config = dict(
    model='image denoising model',
    dataset='regions of photos with short descriptions (Visual Genome)',
    train_examples=203450,
    image_size=32,
    crop_scale_min=1,
    horizontal_flip=True,
    translate=0.06,
    task='denoising',
    loss='l1',
    noise_std=0.6,
    arch='convnext',
    isotropic=True,
    norm='layernorm',
    hidden_act='swiglu',
    mlp_ratio=2,
    dropout=0.1,
    inner_norm=False,
    patch_size=[1, 1],
    layers=10,
    width=384,
    kernel_size=5,
    init='kaiming_normal',
    residual_init='none',
    optimizer='adamw',
    learning_rate=0.00078,
    beta1=0.9,
    beta2=0.999,
    eps=1e-08,
    max_grad_norm=5.0,
    max_steps=14600,
    batch_size=32,
    epochs=2.3,
    lr_schedule='wsd_sqrt',
    decay_fraction=0.4,
    final_lr_fraction=0.05,
    warmup_steps=1460,
    weight_decay=0.3,
)
Rows from block 3, named by matrix and row number. Rows with one number belong to one neuron. Each number is 128 + 24 x the weight over its row's rms, rounded and kept within 0 to 255. All counts start at 0. Numbers have three digits each. After the name is the row's rms in percent of the matrix's.
# gate: MLP gate (model.blocks.3.mlp.gate.weight, 768x384), inputs 128-191
# fc1: MLP up (model.blocks.3.mlp.fc1.weight, 768x384), inputs 128-191
# fc2: MLP down (model.blocks.3.mlp.fc2.weight, 384x768, transposed), outputs 128-191
gate.356 073:120149147159129107092130110133104121135123108117108110189118098098111106118136142143077130135140143167095132127083152169130103165153171143143117117100145073102143128129133116114142121195188097
fc1.356 080:107098141145123166118112122119109122098133132113133124122099206129128139114152120128125106118126139159180162134089187120142126132100150093132093143121123053157129139114142107119146145126099082
fc2.356 072:118169130076123092131135127091131097139130161102128154134110059137121143116101129110142158135109138135170116129120161143078134145129147140129119121115105179117146160141101128123160109135098166
gate.357 075:132154120127131129088128116132130138108116105078142113183179106138122138145140176179101124121126103137107120112138142113099071150145078139098148146103082134141121148116111130147115192142125149
fc1.357 070:144117131111139161134154119124109199145165104138113127128180143126143170126123175137126100129136124128123093117166145118114129144136099116129096138151144117130125135133120118124120141133088106
fc2.357 066:149139143141109158126149102105095082140157126133120069176118171127145151110115182131136175106136131117162181132149184168101131123137122154116068136139158131137101106135134120114137109164153154
gate.358 107:126113109141120094099128140099119118122114155138150146131114090129106115126142139125146070113159147127131109131134184106109128093115143140129139093112132153087125125153121114121114099095115158
fc1.358 111:113125136055139178125099121147165104118090090141094145102131133116098090123139117068081118144105122094122141115113099119117102117138138121132127123125150119160130141106122124125132095110119159
fc2.358 113:140104099118103098136112110117112110146082146094098071111090098134078148128137126150094114138114047115137117121104118163164133123136115121157091142122120136119108121166134120134100151111163132
gate.359 104:144137060102105120133150099109141132119102121126134125142122163118083133148132143102115088154135135111158106139097121160155142111144100125125115122118145131122232071148120131060147126138108123
fc1.359 130:113122113075122117151104103118120148114133102130136122155145126139124099139160061075065088124155139109117128124142113134154155135170111125124120109129139221110137130121120088153116140131061140
fc2.359 128:140142154123126123162123132131146224141138139124122121125111124123137096140129123124134140137140146113137119128101088111145107115144076125135113132146137116136118166122184147139103121114091085
gate.360 132:156138089135096147128124142141116136084148136123158139106108153113152143142152119149146137124123146157190159120151152095114115103152068103110127127121075086139231106130099143122112165116109091
fc1.360 106:118129095168159102123102165179174134170045169134114109160122084146123109135147129130121142127172144149136149112145119128128135144109163142129131117140188099186123124065133133124132109120084116
fc2.360 110:139144141067085175145108145118167141140058156174145110153140151123125124140114139130129176136124133176115154121158122127176126107140137115131123119128090145123125076118132117147126148150072141
gate.361 072:150147133123117149118156116120158124151140138150130133131160133139106119111130181132084137112116115143110129106146156139163112118114100155136102123118155148077121132113159043139117105140110093
fc1.361 067:135122132131142097160109137109116131126112148114134131132120058114115111134168182130124114127161126123130132118123117116122137135127189135160076132140098140107124141118130113104172078150141176
fc2.361 060:092112129119142137133149111142126114126128129173113104142068088127139111108142099128171125138148146099124082133145109173099095126126174086157109114098135078084118112109109082139143098145132141
gate.362 112:201115125128124147138122161126120166118125102120093175131130175123149102113119117115099161132128141130168112143112172174180120137103138116112170110113159109106149128161127155111140157132113119
fc1.362 109:103110136115115113147136132116126158111127117119145135142109114131146129126086045122123181120137138131130116145133157145162115108147162089139109130125138151131136132153137108125104120173147124
fc2.362 116:091134120154107119105117125126170120100112139136138123127138131123140114107118184125143123133140121131126085155127120137125125157125104093141136134119146104144131167129121092108127150135106188
gate.363 095:174095131082120142129113128129142127115121112131119157175153130143102103138132140097110152117141127145112132117162141156026132132132145154135133107126161133099124137102135106095127154108096140
fc1.363 102:087128128112142162144132103129122092117057128140134162157119131151118139139117133127119126136122128113132112150145152133104155085112106075099119134137132126131112141150146114132081018089141145
fc2.363 098:105130126133108083117108103121069156126000140143116124143103079118118144109136189147073166122133148143131110151115120086175108094104117093166126129130120127132085128124119127130126157135100207
gate.364 083:116130121148139170123178099111139121118133091118131159110110129135142101130156139119097125129117115116162143130163192111113145176144141098130139132142099138122130114088126112132124076071090122
fc1.364 087:127129119161132127128146134113129117141132188110145139147157164084106151116107094150108142122137135142175111118104081139103179086121157164117098135122138119123131119113153161128147096141118134
fc2.364 086:087143129120127150138106141141162124140126141141142114139152084123159103140119175124136128133102108135156128117135107112127119133112140167140167117137138126101096111131079107122129150148089149
gate.365 083:097139132108127142100131113136075133141125088124128135112144125160094115119120152112111121115149144106112172130127151136131165172124111085149172116137126134151137134145128150139090089123132183
fc1.365 076:088094119135131088125151142106098134152116083076112118130140139137124102123118114126122122095119143114122133113119168123121150095135101148122125187114123143099129114091148103121116126155175148
fc2.365 068:111106114150108149124111122139121150146122176132116135125096123130122117138114152116083120144167134120140108113123114112118125112140096170141138122148117162120080134100137140136156154186173156
gate.366 124:131141120144126089134116120142127055149111145139136125131095101114131140117115076139129255123133130132141124114126147139144124128121124138129102142107130120123127122135150053135052192189133141
fc1.366 118:117137158098162107088115130142146119122162146127128099117111125130116129127186131091151107089148155159142146131136172032098155119138096160146162132145105150158079170115125123168125106147133138
fc2.366 115:113114156141140144142134134151150144087111108146116161145114114131109132119126128145103170133105133144119119118148118157141130144133138128099171130128112144120114129163108110144139137092149114
gate.367 103:137101120079127130131129108121138154150084109122129146111121152111071107135122135157151120159104113193144128102109117157120085157151130133144125116095134107104194108130204103093106136144102151
fc1.367 105:136089118167125102130131140137190119116092106115105110114149090114168109134097156107122109149144132154124113109131125122089122124169082125148117119164165100165119141121128120137094105055172154
fc2.367 107:132154132094106136121135127134170117150078145170137155165118168132114103127137146153144123143114107130121131128123151094112125171134143147110131100143155125152153140125158132133165091113159109
gate.368 107:107151112115104128125127105134141123173156115129094122112167161140134144115114118099142143131156107111141126125143104135125141119145129091113115116091184145143126109077142111080124146185142092
fc1.368 113:103129114147115138104183180110146152127126139130090150159127136142131156130144164069159127148071155094144118143100117116154130186111153092138078093131168125020137143113140131101125176180115116
fc2.368 112:127126115168106132133161142117098124144075122118107110163150096135133104139142108119100138149115095090118098137122086134113111122133113132119082168134125106153102140147133139127120143117239067
gate.369 108:123119120162106097117122137132113255137121128121150125117102099137138125133107031131127082127127139141144086134129105152128126135126117120121155160138144156161131128131118160119244118111125138
fc1.369 099:102183167157161085149148121153091103117123088085116082134097129145133134124080130117145130121135146122132182145127125144138113145137070129130175147082111126127087146120129114142107114116134137
fc2.369 103:107125134104139107125119126122129125193156098073121106139117105141168145142124104119166104123138156171126186137111152107133141112113133126138119153144144132151133126127111173110195148107112160
gate.370 114:136131136141105128140181147149121130124101134050126118168130112118105132134090106128111158141150148094130132154143132142165126172138150153151091150137136147104142124077143128134172113184054147
fc1.370 105:110131129112111124137126138120149122130065153103135113126114140130106121111100136108120119145102129137093145153130170098128131134145134153154104071138106130140137124121135122130144133127131136
fc2.370 101:132112121131118188127144099134161151154159138161124115148118130130150110121118161151131103131126141135152113127131106100079142157119142155101126108115153141133100149117117143135135121140146176
gate.371 135:124141075152106116154119151149120150161109077122137099109144122134122087159095149104142124139162094144119154119137121125113100161144161103146125083132131126139207092150130127125130132132095111
fc1.371 109:134162144125098073124105124115156128162166108100134099163113120127101126137067150108117147077150117119113152132108150095131122130085113136129148087133153179130122139187088102158138130126148147
fc2.371 128:146105099100155149160114114143146135193154153127141140101149123128164117124175125156102138157128161129115123142150177124109144151131134114063103155139148151123125082129120142143159132165190123
gate.372 090:113144082149165152130179123106172133147138078177095121136123106129114155139150111142115173146138145134103105120098171149154123107112112106126141128157137131081135135138138132110046126160119170
fc1.372 089:151092146166124087135131095135136146093101156202124130138074176117137145110100146127168117140120137136141118107104049133141084091142130128115117152116147147137141125110112135140170145139122155
fc2.372 099:140142134118119126127145139105103129162133136118108139112132074108104131132103151143109114126143156134141120137127146115140105120133112118113158133134097135114142129147135141113103141112040129
gate.373 092:134134141122143116147090113133114115150119174154138117102121187094102145123159143119088127139175121117116095126123088135068171160166172159144094121134106153100134132124092132126143127139106133
fc1.373 083:167133091175112134159118149126154102142084151142121133123143147143128165114128115174124093147122124120137125100181154134118144145134147144109143142183141172115124136142132094118184118096185113
fc2.373 089:119127104111108160104169134107151141125182090082129108107166178120132140147112116134076110163127099126143149123132181167135147108118082114127156110140163157143103144137109150121138153139108187
gate.374 103:134105114154117117132093172129144158144139105140128157137105147136146109144129096090154117146089152108147121117129140122118161125105161117115123134116142120134128134163123133087091153156077078
fc1.374 107:133145136156110078130138139132121102134158137131120102118167131144104122108105129151180126127125098162137121100157104122085170123103131129121138105158111119136122104135134120121247092139115136
fc2.374 107:128149120115117159127178114126115088112142135115112160113118094123106104121152149122151166138139102138121098104126118091148110127099108122152105133102130119168157129115126139102143119131139084
gate.375 095:144129124109132123091117111106109129105107124129146141128111106094121136106132149200128118133145107135139110149097153190123126150105124144120118138118112145143135117149159132137112132100043123
fc1.375 091:113113144148126131136094164113141108101125134108164140134097183120132116146126106116140164157096117157106126160131161103212122128116135104142143116133166132144140105158085120126118155119167106
fc2.375 088:179131126148135120127178135106177114116137135170134110138128073162112129133145141149135115123147125168140141128149188195100112112120080136133097115098092068157119122125129114140101105099077106
gate.376 104:139111101130116110099108092113117145157128120124145150123137141146121088128113125066103116131200132112106128148146125136163136158153139132123124108132138182105138104099098062108131135139118106
fc1.376 109:116148131120110113148134134173128113165092151114106140091149105109139134133132124147140143154133115136159114155096141124091110130134136129124107154138135119110137120118154170153101128130101110
fc2.376 112:115143123178136126176100138146090214117132141159142142110125170134109134118100140100120155124126125110122132125110123097160148110120154124121140098108159113104140116140120140133128136150178099
gate.377 082:124115099088103095152085112119112093143153152154126127099107130130157134113132145134118154134171102134138123130106172137120159134124116097172113107160119165168125145126071112135071090088112165
fc1.377 076:152115142131090100160086128150152099120100169120113113110099127108113120127145159112098149142098128152125124109115107107087109117107086162125142133134125127106134155154132160138117165144135102
fc2.377 082:138108113120119121126111139069106139110084138125118120131133173141136115117116191109138166121159137143135129130141083114132126119147131142150108116155144089128085109139158124125107124154168139
gate.378 115:111137106125110109168182135149168096131136163152112149150156154145130138128133166126132143133170105152139142149126128114158138119142161091179127132160159161092132154128131095120130125115123125
fc1.378 119:134146142131100123119119084142131116105139140150129075158091097141078134117144137104098111128109098158054130126118088170098105126121057124160098096101117133128123129141137125147126142113128152
fc2.378 124:172117122150156112139113126131123116115147170129127077128145148131117143136124163128151146136111112137120154142118147055111118127124151133124104144121088131165096094151149136137088148159000096
gate.379 109:138114101037137164116100138110140126176130141105137124209145125170135101110157132132082120153105145148095110132115139148149112105141115124169131133123165145107135135111160120136086169185136111
fc1.379 100:110145137094143163132124121124121139134137110104151095145154157110152160140124124151104124151151106107105114144135091114110119139149158122147156147087092150105115141120138143170097127148116104
fc2.379 109:108152105144152134154117083109122156149135078139114164134151146129142131133134115112108108123154119148148114128153092147100102103114089140123122121127127146105125126107152147138114097122156091
gate.380 092:148123110140112119162159093112102145078168135124115227107166174096095110138094138096109144129116122120145139125141134159126121102185152116113115114128130129119165074115128138068103103081100104
fc1.380 106:143134143158141150134135116127166166124132084141136107108134055144166137149135055134114121135122141097143141129112163129126160126107098100100129125117148123130137121119093115138134113085094171
fc2.380 111:111129125146118154127130132139185162152120087132144153159111176128135123141127129133103110136117091087128108130126135128110130118122073151136130121119125148109108159109138115121126126079083155
gate.381 081:126101111123145132137143093125143135103100136150124175159129115147136125109093160087130133118143128149119089120102140152149105102119149140089130049127138146093136116109144117096185164145112128
fc1.381 076:115092132096149170115130116107105144163112105113087124094110136100156121103109131129134118115179099162142099139121126084166137101131095151108127153139128147116121115134141117136088146082170125
fc2.381 073:153142134088140131119132105132125094147172122124125167144128080121152132123144096145166113144133140152117133116130111134101138106148086128117114139104107131125116166137127138136147112104136127
gate.382 078:131128120129127140154080113125093129117093202153151141102150151122087108143186069118138102147118168150134159127121122141119121136150086147144102156116095143139136129109107154150113123110119162
fc1.382 086:135113116128138132130156147109182113128143133125146149151174171110153104120101143140145132111128153115152186165108106090084158110138149081125155165168158149139134131112170093122131084143040089
fc2.382 089:110105117117111086128156143107111088088044133095131141107123158124113129139114134117106114116150105140126112132115126064137110104115095099131093145122130108171120154121143128109096072058070128
gate.383 081:090128097131137139114151130097103127139156066135152095162159132118117114110121176140139146106111149144134113129101098103107114151095130160154086119089093151100115128126110122142108122109115135
fc1.383 085:173148141072123145146145093125162153125133107102141083143127119117111138132108135182139147118125118131134113100130138129165107113119099076141093121112166128139124128116148102158121161116067120
fc2.383 087:120116131136146145149129130148136144130146129129134095094129133113130106118114091112100169122179154137141127124117167099162111139146119114125173136121118166136134123136102142098121115105098086
gate.384 091:126116127078089160121140133120115092123116132170130123126137130144166087120144099134116126113129130129119088169129100146149147100129098138126094190119158101137125147121165131106176114105143151
fc1.384 084:124113144126144116159125136137121130100147152088117120158188085126146169130141101157179088129107136140108123163114093126123102153123136157137155180120117078142122133125139134122130156115116110
fc2.384 091:121147169118140118124130102133092158145123137101147150176110105129090118117130126121143122134089110093101091123131161089089141148106110099140119127141112151154137116114097133133130150160107096
gate.385 113:161118120125113166117084099142095145121148154132136137099111112133185163148135139106127124120137131154103117121118147133151127116162130088107149099114108134139135127118111132156128152128132081
fc1.385 115:101108118166121117118128156126106116124102128141110124114137124157139114115095120195141115111123104125154082136130144141099112135106097135090123150095131122102127152168116145127155117127127098
fc2.385 114:117140142145153100127119130146098124120188163135101109114117151160118135143163122143193107119147131121137115112130157059114103147148157108139171114130108162147130134119114144144124120063110156
gate.386 117:159143111148113108182115132138091137124108120109127135138143173107187125141135119118192091152120138111154175157141115136171129123133129110131113128117122081143143121131070163144132112107148148
fc1.386 121:175122123088139108165093136121114117113130132115103106166100096145166105105143120113169114135143122132117122148132192143120129142116128100126139103127093163151122152152125138141114099130080172
fc2.386 125:145108107107129129143179124122129150118153143110115150112135163113105110146158127150168179133159115173143149143126166206085087130193080137132143130161146081125104159128088130132137077110090093
gate.387 096:094100119132156134096143129158141133121108103117141126145162138151129125129093140113146129112122135139137134147101073136118140119075136103095091095126137152092127118141139109121115168137194171
fc1.387 096:127132125156118128148178120134113126110128116094127149130162128155111129144125117131130181105155116133116128123104092115148150143108114086126149111140098158116131093144115136115118120151155138
fc2.387 091:115131142126134148135164130129079159119125117134096105131107098111118084126090142111144162112150167151123057131144142120146146121100101111159127117151142138157136137119177134136091125122197171
gate.388 091:124135121121105106116133082122150112108083169112140134139106113125109131142106223102174117144087117172248127108115138160108106114147170202150130132123117096119129119150125110114052123083122120
fc1.388 102:128170131191161126102080130144105101185153105126126108108127127119107111120112144119116111113165128111119138146138093112137159112126129090103137142142105119142152113116178142157156116140109109
fc2.388 090:095128131131126130121137136106203049130124108113099123172119111140145140123105063114114104140125142127136125143115127138119124115129114163113106122125144121114126150139110104125124143090120121
gate.389 065:129135125113124093110083095129107114132157159158136159148129173149131131136174129104103129117139139120162151112148200158120129116125132118129123137099196157104124136121117108116140119164151121
fc1.389 069:084120109113126177117133115135131140093137157129147121087138164118124140145096128138130103092117136124164114143119111095127121083166107117085135141110147123153132099134140121144111158103123091
fc2.389 060:128158162078139139133104153119109161123178161116156124100133134124150119122146126134093149119117142120137112114126137142108148130134208098138132132141119135161119116131145134159119114119181104
gate.390 105:155139142154151122157118131119094084153115144159177138113098174122120172111092154168105134136152128173144115129147164138145121108139127079131080150142129102133147155119128080149127148117144143
fc1.390 105:134128119115115078118138125165122097110104108096124123134107093159155120137106119167144164127118138094123134129171139161146121121134172182140098135112119121130139133132118098109123140148127122
fc2.390 111:173140141069150131112128155119078163128104119191100150114144154114102128143117128119134155112135133135075129145118097121158148121115146137122150094095135121139159156128100124120112097103201155
gate.391 122:157120121150152115109140114136104120125136121143142107131125164144081099127099153121102123086128089122084104121108139151128156143141113132145138113113117143113148133137134131127127130129093092
fc1.391 122:126126132075123075148169143129120143121099113093132094144106145128098122143178174120131094119131130169119122105146162137176105132131161125171135097116095163103131143165101146129110159130078131
fc2.391 132:124124118155151166145104115116153118131134087107139171169135147127162110142102173139123123135115161145128167144120152156084112108131144106136084109153185081104123134144112139119088117171079166
gate.392 113:150175104108150123133109126125104144143121117137115110116148073154090067116120138128153135154158127090083119117139109117134144129107121110120119107106102173113143137113089144097155153104074147
fc1.392 102:125097123142088152142145118171077113132135073104125116145123143125120147153146147111068142138132128131115132134141126145117100142156110133109140173110143125119118139085134124124144161150143137
fc2.392 121:132084144142112143121153127130112146150170100075095151170141168123143107135158110134111097122186132124122119105129108187098152128130108157089138143163129119134115171132116114136161092108092145
gate.393 083:122124134197112178130123184129130164134123146143120157127129109119134156126148156140125136134136133120139151138121121162160109131090145153147098121168148107107129131123161114121163111153093132
fc1.393 088:152125140116128114150139122138187094152112142122131162122143115141115115137101129140182112149132133123126138123140146090120120142140126167119094137142151120088132158138145134140136118102110124
fc2.393 098:140133128107113132137125124119095121114081144150133138123136117132186109126125124108131117157073128131126107123137131086106161103124114135096126142110166123129174141107138125143114127092112133
gate.394 127:095187096145083154163120095104162127190129129131126149131109089168093147140135134124126125104140108123116123115130148161113121116108163129136128158121155115151148092132127123095118122121124122
fc1.394 125:103080157128152111150126151111116121121128135128121110135109157142138103106120114119100121128174103121101158124125109095161125127123111135126099100115098204116131131090075120127122120096184135
fc2.394 114:111114096163134159123128130120107185102138114133117133150125093123149170129083148093148128114127089145110090117126165099142124106097144135139090069098144103126147134132119107163168112133130104
gate.395 082:133157127141132114119149130151111110114165119105115126144153113118136152131132128151129127136127113162138157121113095170118139147151158159118118159136087061103128133151110172121142111160094167
fc1.395 091:159090079163141121134125126103114117158135153145119140106120152127131094124131144173122120161150132088110123103095137112151089137109123110129122097120169152131137120151138109113178133110141124
fc2.395 083:136129087118118087111171147120136086116075103140143131149125144119141147132087149123131163146117151128112161114112115133131132090116105123110141139148123177107130139111202168124139133156131161
gate.396 092:138145135088141168107147137129153129128129109101151141157099162126107123150114118125118125140181113135109114128152144147132136161118138104143133091118169180197128156116197114126095088128128076
fc1.396 095:109105117130086146112161163157085115096101157117138143135156139127148141133127108130126123148114141089135096153118134097159130150142108109122133111144107094143121146140133160139089129107077130
fc2.396 103:125109122103118180124126125110151109124177119164138135100118136087121153120123127100104128122154098141124137148146115129182167140159097151138114107132159154110108113144133126123060131157122111
gate.397 083:122163143132142122101143128158160147162150133124121122109164103114135135117127089158141161131116113111132146106117184119151113139122129078130130170100167117113131136135178129131118127114163090
fc1.397 092:096123129165130169148123163163110126095124138137131174109141132107098148150184120116110109108141116138160091121140131147197132118171117092150110118140120109125134122156103129122154152166122131
fc2.397 089:091129125119104130135113153121151105129096132097141141123157153134125147136103091121118082123130121145156113152124121108185115121119096133143142127129117166105129154134139101129135143114128170
gate.398 107:095145123118117124128108120125124064106155132144134135138092097135122111134140138080104128132130114145065121145133152138133150133139147114122106052117167064144130132136126133104112122119179139
fc1.398 099:148150108123109094127162150105143129147113151144129151128139158080110131128122144117153106153112149129135140117118133128117087144148089126113112149138170177129191102135173100101135109114130124
fc2.398 108:128121128110136109145153154122147105118251132119138096129145134132121118130097097118173120127160142101123122126132178099086144131133224125143148151139142141113126117102130129125150111133145073
gate.399 091:131136134141127146147131118152103130110148162174126126124110164136107072113114108136101136132148129126089161157106138119157135124128101154128093140134123096171147124141100099118096139119253145
fc1.399 096:089091137098104146127085115130084100120138173134127150123117109121161133137118115101131112126108132139118144125175107172185128113094111066121109106113125153155135109125129142121164139110143148
fc2.399 085:112115117141124079137120147132129132129121113124132112113164110144134125148104122109112114126155089086133105140108196113103130148098172150104125138133100167118105141153120100106117111103192122
gate.400 102:122107127136130136110088125129152136122081145155157126147118120130134126141167124128122150131141148170165147136142101150157129116141108140126180134124174112127123120141128143121145109126120116
fc1.400 106:130119140129122130122143141120164105116141117142166092139118097115095134122123139085118152125093133138125129159093112127185120123123108139161131128116139074071129126175124141139134147132103125
fc2.400 107:092107129116133106145120149123113137140115126192137130143115182116113114136173151111128150113140152128128148131110087098144135136174122128126140125143097135177120160144115117103144121133172073
gate.401 086:140141131083149119129107135155108120104048156118178131122115093115154151150151085152142124140168115174114125173149112132137131147163134124142113113135114095122129127143112111146155162173142088
fc1.401 088:143140092151145105123166146143130172139108168137126110110156114150128113150131095179127140160144123131170122153132129091128124150140133080128097164124093156138127121118128135137114118133164131
fc2.401 091:113160143170102169135142127141178108132181120139146139132120116123133107120129108129174136126140143136137132116135118129109110157161146117119119145115084110104135100112097121120145120161116101
gate.402 122:107106135112136114120178110116156143130113085110132116132141197126130134131117133129111109144150123126123109130074109152140119119110120120090152096117139181105145111123117126115109127108031116
fc1.402 122:125119118121099154093136159120168140125132113138093137162132207131107138114104107140118128132132108114095154124127149138154140118108113164145154105108115151095130129109112130135142166153191071
fc2.402 132:113111119122130089159106132112112113149118115137154119145162070117157118120107124123112148140133167125122136128134093084128149101098157108124136122120117118160127157149156137132177157153229162
gate.403 094:126137110128142101158085065126132109099142147109122160114123119125112147156132118129140104141125101131155145103118141149091099135127172145113101101165116179129155122112105114110110092124070116
fc1.403 109:126127138137113143150124148145113117156115104141145136131086120121149130133139156148067116132115137121117151161135138108155127135134123108114110116135145124162132140126061128144127099097116135
fc2.403 108:123111135134157128146098116150166119143117123072128132089150144120125146124151133126137135149182140134063136106141150077151155117110063101117144123147133156129134095112144146127127125094147100
gate.404 090:133104135159143147141118146149011095105157106110121119136073114141145138137107136133158124153134167113109110107114080135106126137110103122135099153097129146127141126134056131141159095102149137
fc1.404 087:164144134126181153152119142094175115125150126133116133121148132109125161126129107113162097105107140142169120056129135127134173136103135112088125110162114117131122140136119112148157123142123122
fc2.404 094:099151119118131078119187149107182133118081131121116134189136095141134134135104113095124136122132139126140117134094122216144115120122126087147122166134122139066104147126181130116135116103080149
gate.405 082:102149089132129125126124128110094097114121141112145145078131098108128149119088082145136159097167129145123119142129094145093138148143121163121104172139089129106126110133139125130104111169116104
fc1.405 083:136156111120142129121144132111140117086153150094145116112168096119139124140129127114151115140100188135091167153121131159096146132142126121128129148152149145100121164120116136133121157133145155
fc2.405 087:123127128129133167127089114145095090126131104132103155164151133141147144148109145132139135141090127100125135122126127095108117136128129115118115125126103088143147158118088123116204136118120149
gate.406 119:133134103159148112077148143094139102191139072142131136139161098136145124113116128141151128124119138112145158126171135095103159135133144126076157108135148136125133097107148143101148117154136128
fc1.406 116:125087141143136125131063113137125120118136161113101129098115141139109122137155112107111070123174104136119127107126145098117103149154153132156097135130146137163123121130130109137146123085141130
fc2.406 110:116140120107123149104147123105168123114110129117141122132096141145081165115136135137136150135090106168137136100103169114103145127107133147124139116067193146131117122126106117148135105157102115
gate.407 082:148139128153133103139133104111097138152150084121145134130113143132115141111105150112174158106097140108130147095123154120090150155107155162122136080115156140138117136151144087102147152117084134
fc1.407 094:180101135139137160136116133121103119147118134156118120111088127155163133110069125095140152137136144159095114134098171110162130126137160156151141148162132118103126146098099100124148162100093134
fc2.407 076:119087147140133169114114119125168140150129111119130112108137150130161113121130130138117106135160183094150149122141113138125169133138135124142118133171113105152110149132137141145158142133178139
gate.408 079:133136122166168094164102141120144139125108124141122143153092119130151100111145163085144126121118160111156136126113138152153152140145142087131098165162103162124138113131123132110135089129163163
fc1.408 077:133145149124107105132164138121100102146134158156124131172172192103115140155067119119121117170128123098081111105140093137133115101146147107114147122125128119109135147087104123120131134114174128
fc2.408 082:143154107140114130143131114108194125109104118105139134130105141129143122118141106138106119114157119128146112139134163179074115145138118126127129167106139108131109107144146128118146133100193083
gate.409 105:140160120162148176093133115127081135136135119140130124085117103126104145108117135095121082111114118139141109112136123151124120136154161134144125141102136079138139130156173102117097146130143089
fc1.409 107:142158117124121070136102124158114136140136082111128139120088128130125133137152131104151140111095163138132082113122092136106176122136149090131146156111124113139115135153151084122152083123103135
fc2.409 111:135125168102130076103196122126083138126122158126116157075139116120091111122121117136144122125102122135142131120109110122152104132140143135147125142157144122162125108134163133129126108085137101
gate.410 094:097155112114103191134130174115137134112154172184104140119164101132101122124101128095154134129125135138107142123157122177096107131108151100140124105120141117156179115106160125098128154129123146
fc1.410 106:123167117152108155140132129151106156125101162139129166162135078104117148121132159126121158124069143122156113115119120152100148146140140120122143151111070095118116135143214129114151131129109142
fc2.410 108:103100113128134134112142134139153079155124159111128185099165192110099116134119125125112141087147156131134141136121116172141146108135076129091099112114110130112122155140071126116129109130127152
gate.411 142:175090117100109082138123101145115123121115136080137128152142119122136127146114170108129121133098082128147156147134132145094125146146155124134115136100148125117155093118104119113130128142102126
fc1.411 131:161105121106150146142134139111140133107131137087141116132131128140123117125117095123127128140136105107102168153111179118179134125143133103121126113081126172097121119091137144105118166109138139
fc2.411 125:125123138133134143145164142116123175131115132160137119162126145116115128143101150153137120125130122120147112151124168124128131129072112134139136117126150142130120142146104121105119163104150156
gate.412 074:164111138105096111135122138110168112127148137169122139144118170122140116118142107155128133130137142147177154130081084148141163137122113136148105113126145133123142151109156126126117081060149202
fc1.412 086:119138134109098117152133143140166121113120109121152140105102136150137129115127133183122158138144131125114077165150131153113136121127125106165131164141132120143129125149097155153098160088157125
fc2.412 073:165143139158113145096150142118142119120152168146106142057108105109181129126100111141125158112110136104135109122130177151144110140112150102121107113130127126157120121119131113131151134121236158
gate.413 087:140122117130104176163189131091139147150098130138116106144088104127114129110135157142160128106124134176115140098162148126155130134104126096153108121151141118162118140140119114139146131111136130
fc1.413 083:113126118146120177133135159127137145119108133090138120163153166131139132100124143133081098139125137103131138163130174102065114153109188137159112141101095151115124146130124098144118100120129127
fc2.413 089:101122143160115095145139097134137116108148125144142165084152180123095122124108071114153146126133124101111119136122098141149115130144118112141138123133149119108144150132145135126126142113114114
gate.414 075:103140131091145126134140118086129142109162141177146155117100163113104159126112155120158138126105138135157127112127146131109132104123120129126164128135153116090139133137107148118172066095109150
fc1.414 078:151117115135149084126143163151088175131140104086119131116126168114132117130087104187152152117117125075143106120109113143127104143140195106150072178109160138085136100105082158132150152134125124
fc2.414 081:150122141083131140111112115136154139131152145106141143104120103138113110121127140132149117146103115126133155130147115141116126160121108141084108117093161146108111122126151105126089133118129120
gate.415 078:107084127138136116119130124137162156087166103127143125085142166134121121130114128090096117125166138115105139108117151135132142151148112144165118134120112114118142120167148166125157136079175167
fc1.415 074:078144144128125105110128140146091148164121094126116135131101110128131109119149072138103124144121152124140121151139090142118125176101160086133127173157196114134126155120111135105114099155098124
fc2.415 074:107110124136143114113136078108127127132142143155149123130122107125109160129111090111160136136135123128121141141115115152137133107128093140145079106093115094117130136139114146121157127127192112
gate.416 085:139118134139135102119098147151155097140145112167142124096130105116105105121145168144124133134123130151160125107169187132153157093133092191153113115145157117145133139080169131130134115199144107
fc1.416 089:172115130128094121153087136106088143143140133130117128130158138113136145136164078151112181113136141128172141105124101161162105134086126144156219103135131107098131131162143147121165126118093130
fc2.416 087:160139118087086127132093120096147114122088090122127101160169120118126128128117123084155118135138111134110125118113131131130121105119135146140148115095095114132108127110165124113124133098124089
gate.417 106:113124101180091143159160161100150156092093135132139139103108104157164151114137113101135186102126132153121128112147148114118135133122145081132140157109130142137132115173078131098165139089129129
fc1.417 107:128109140120111112181149126139143097093128126143099161109114136138151141126147165090080125095159121134094135112120103124141121125089136093161165099165092116060121155175091134110085148093159138
fc2.417 114:114123113139116134102154127112132154113145120083121138093097109100144135118093130125163104134118155118121131128124114115163134117112098140112134141130159113054167201108121118151160114188132152
gate.418 117:148157051119148106134094114114116126143127136127144188127150104094144143169152147166110115136141137160157113164116141179136117132130106090127130156132155122118142123153119118133146079132122158
fc1.418 115:164146119125155148135119133152167114126138129119113118089139078129139145120136123133143111137132151145158119117128166134054132112133126141124106143165132094130136138141119130142132153187097138
fc2.418 123:138116119152127069117074147134147120113089160127120136110135161119121124134086151119119151124135136129117159119155147111142123137148153135125174170107101170174124172136086118120178161130117169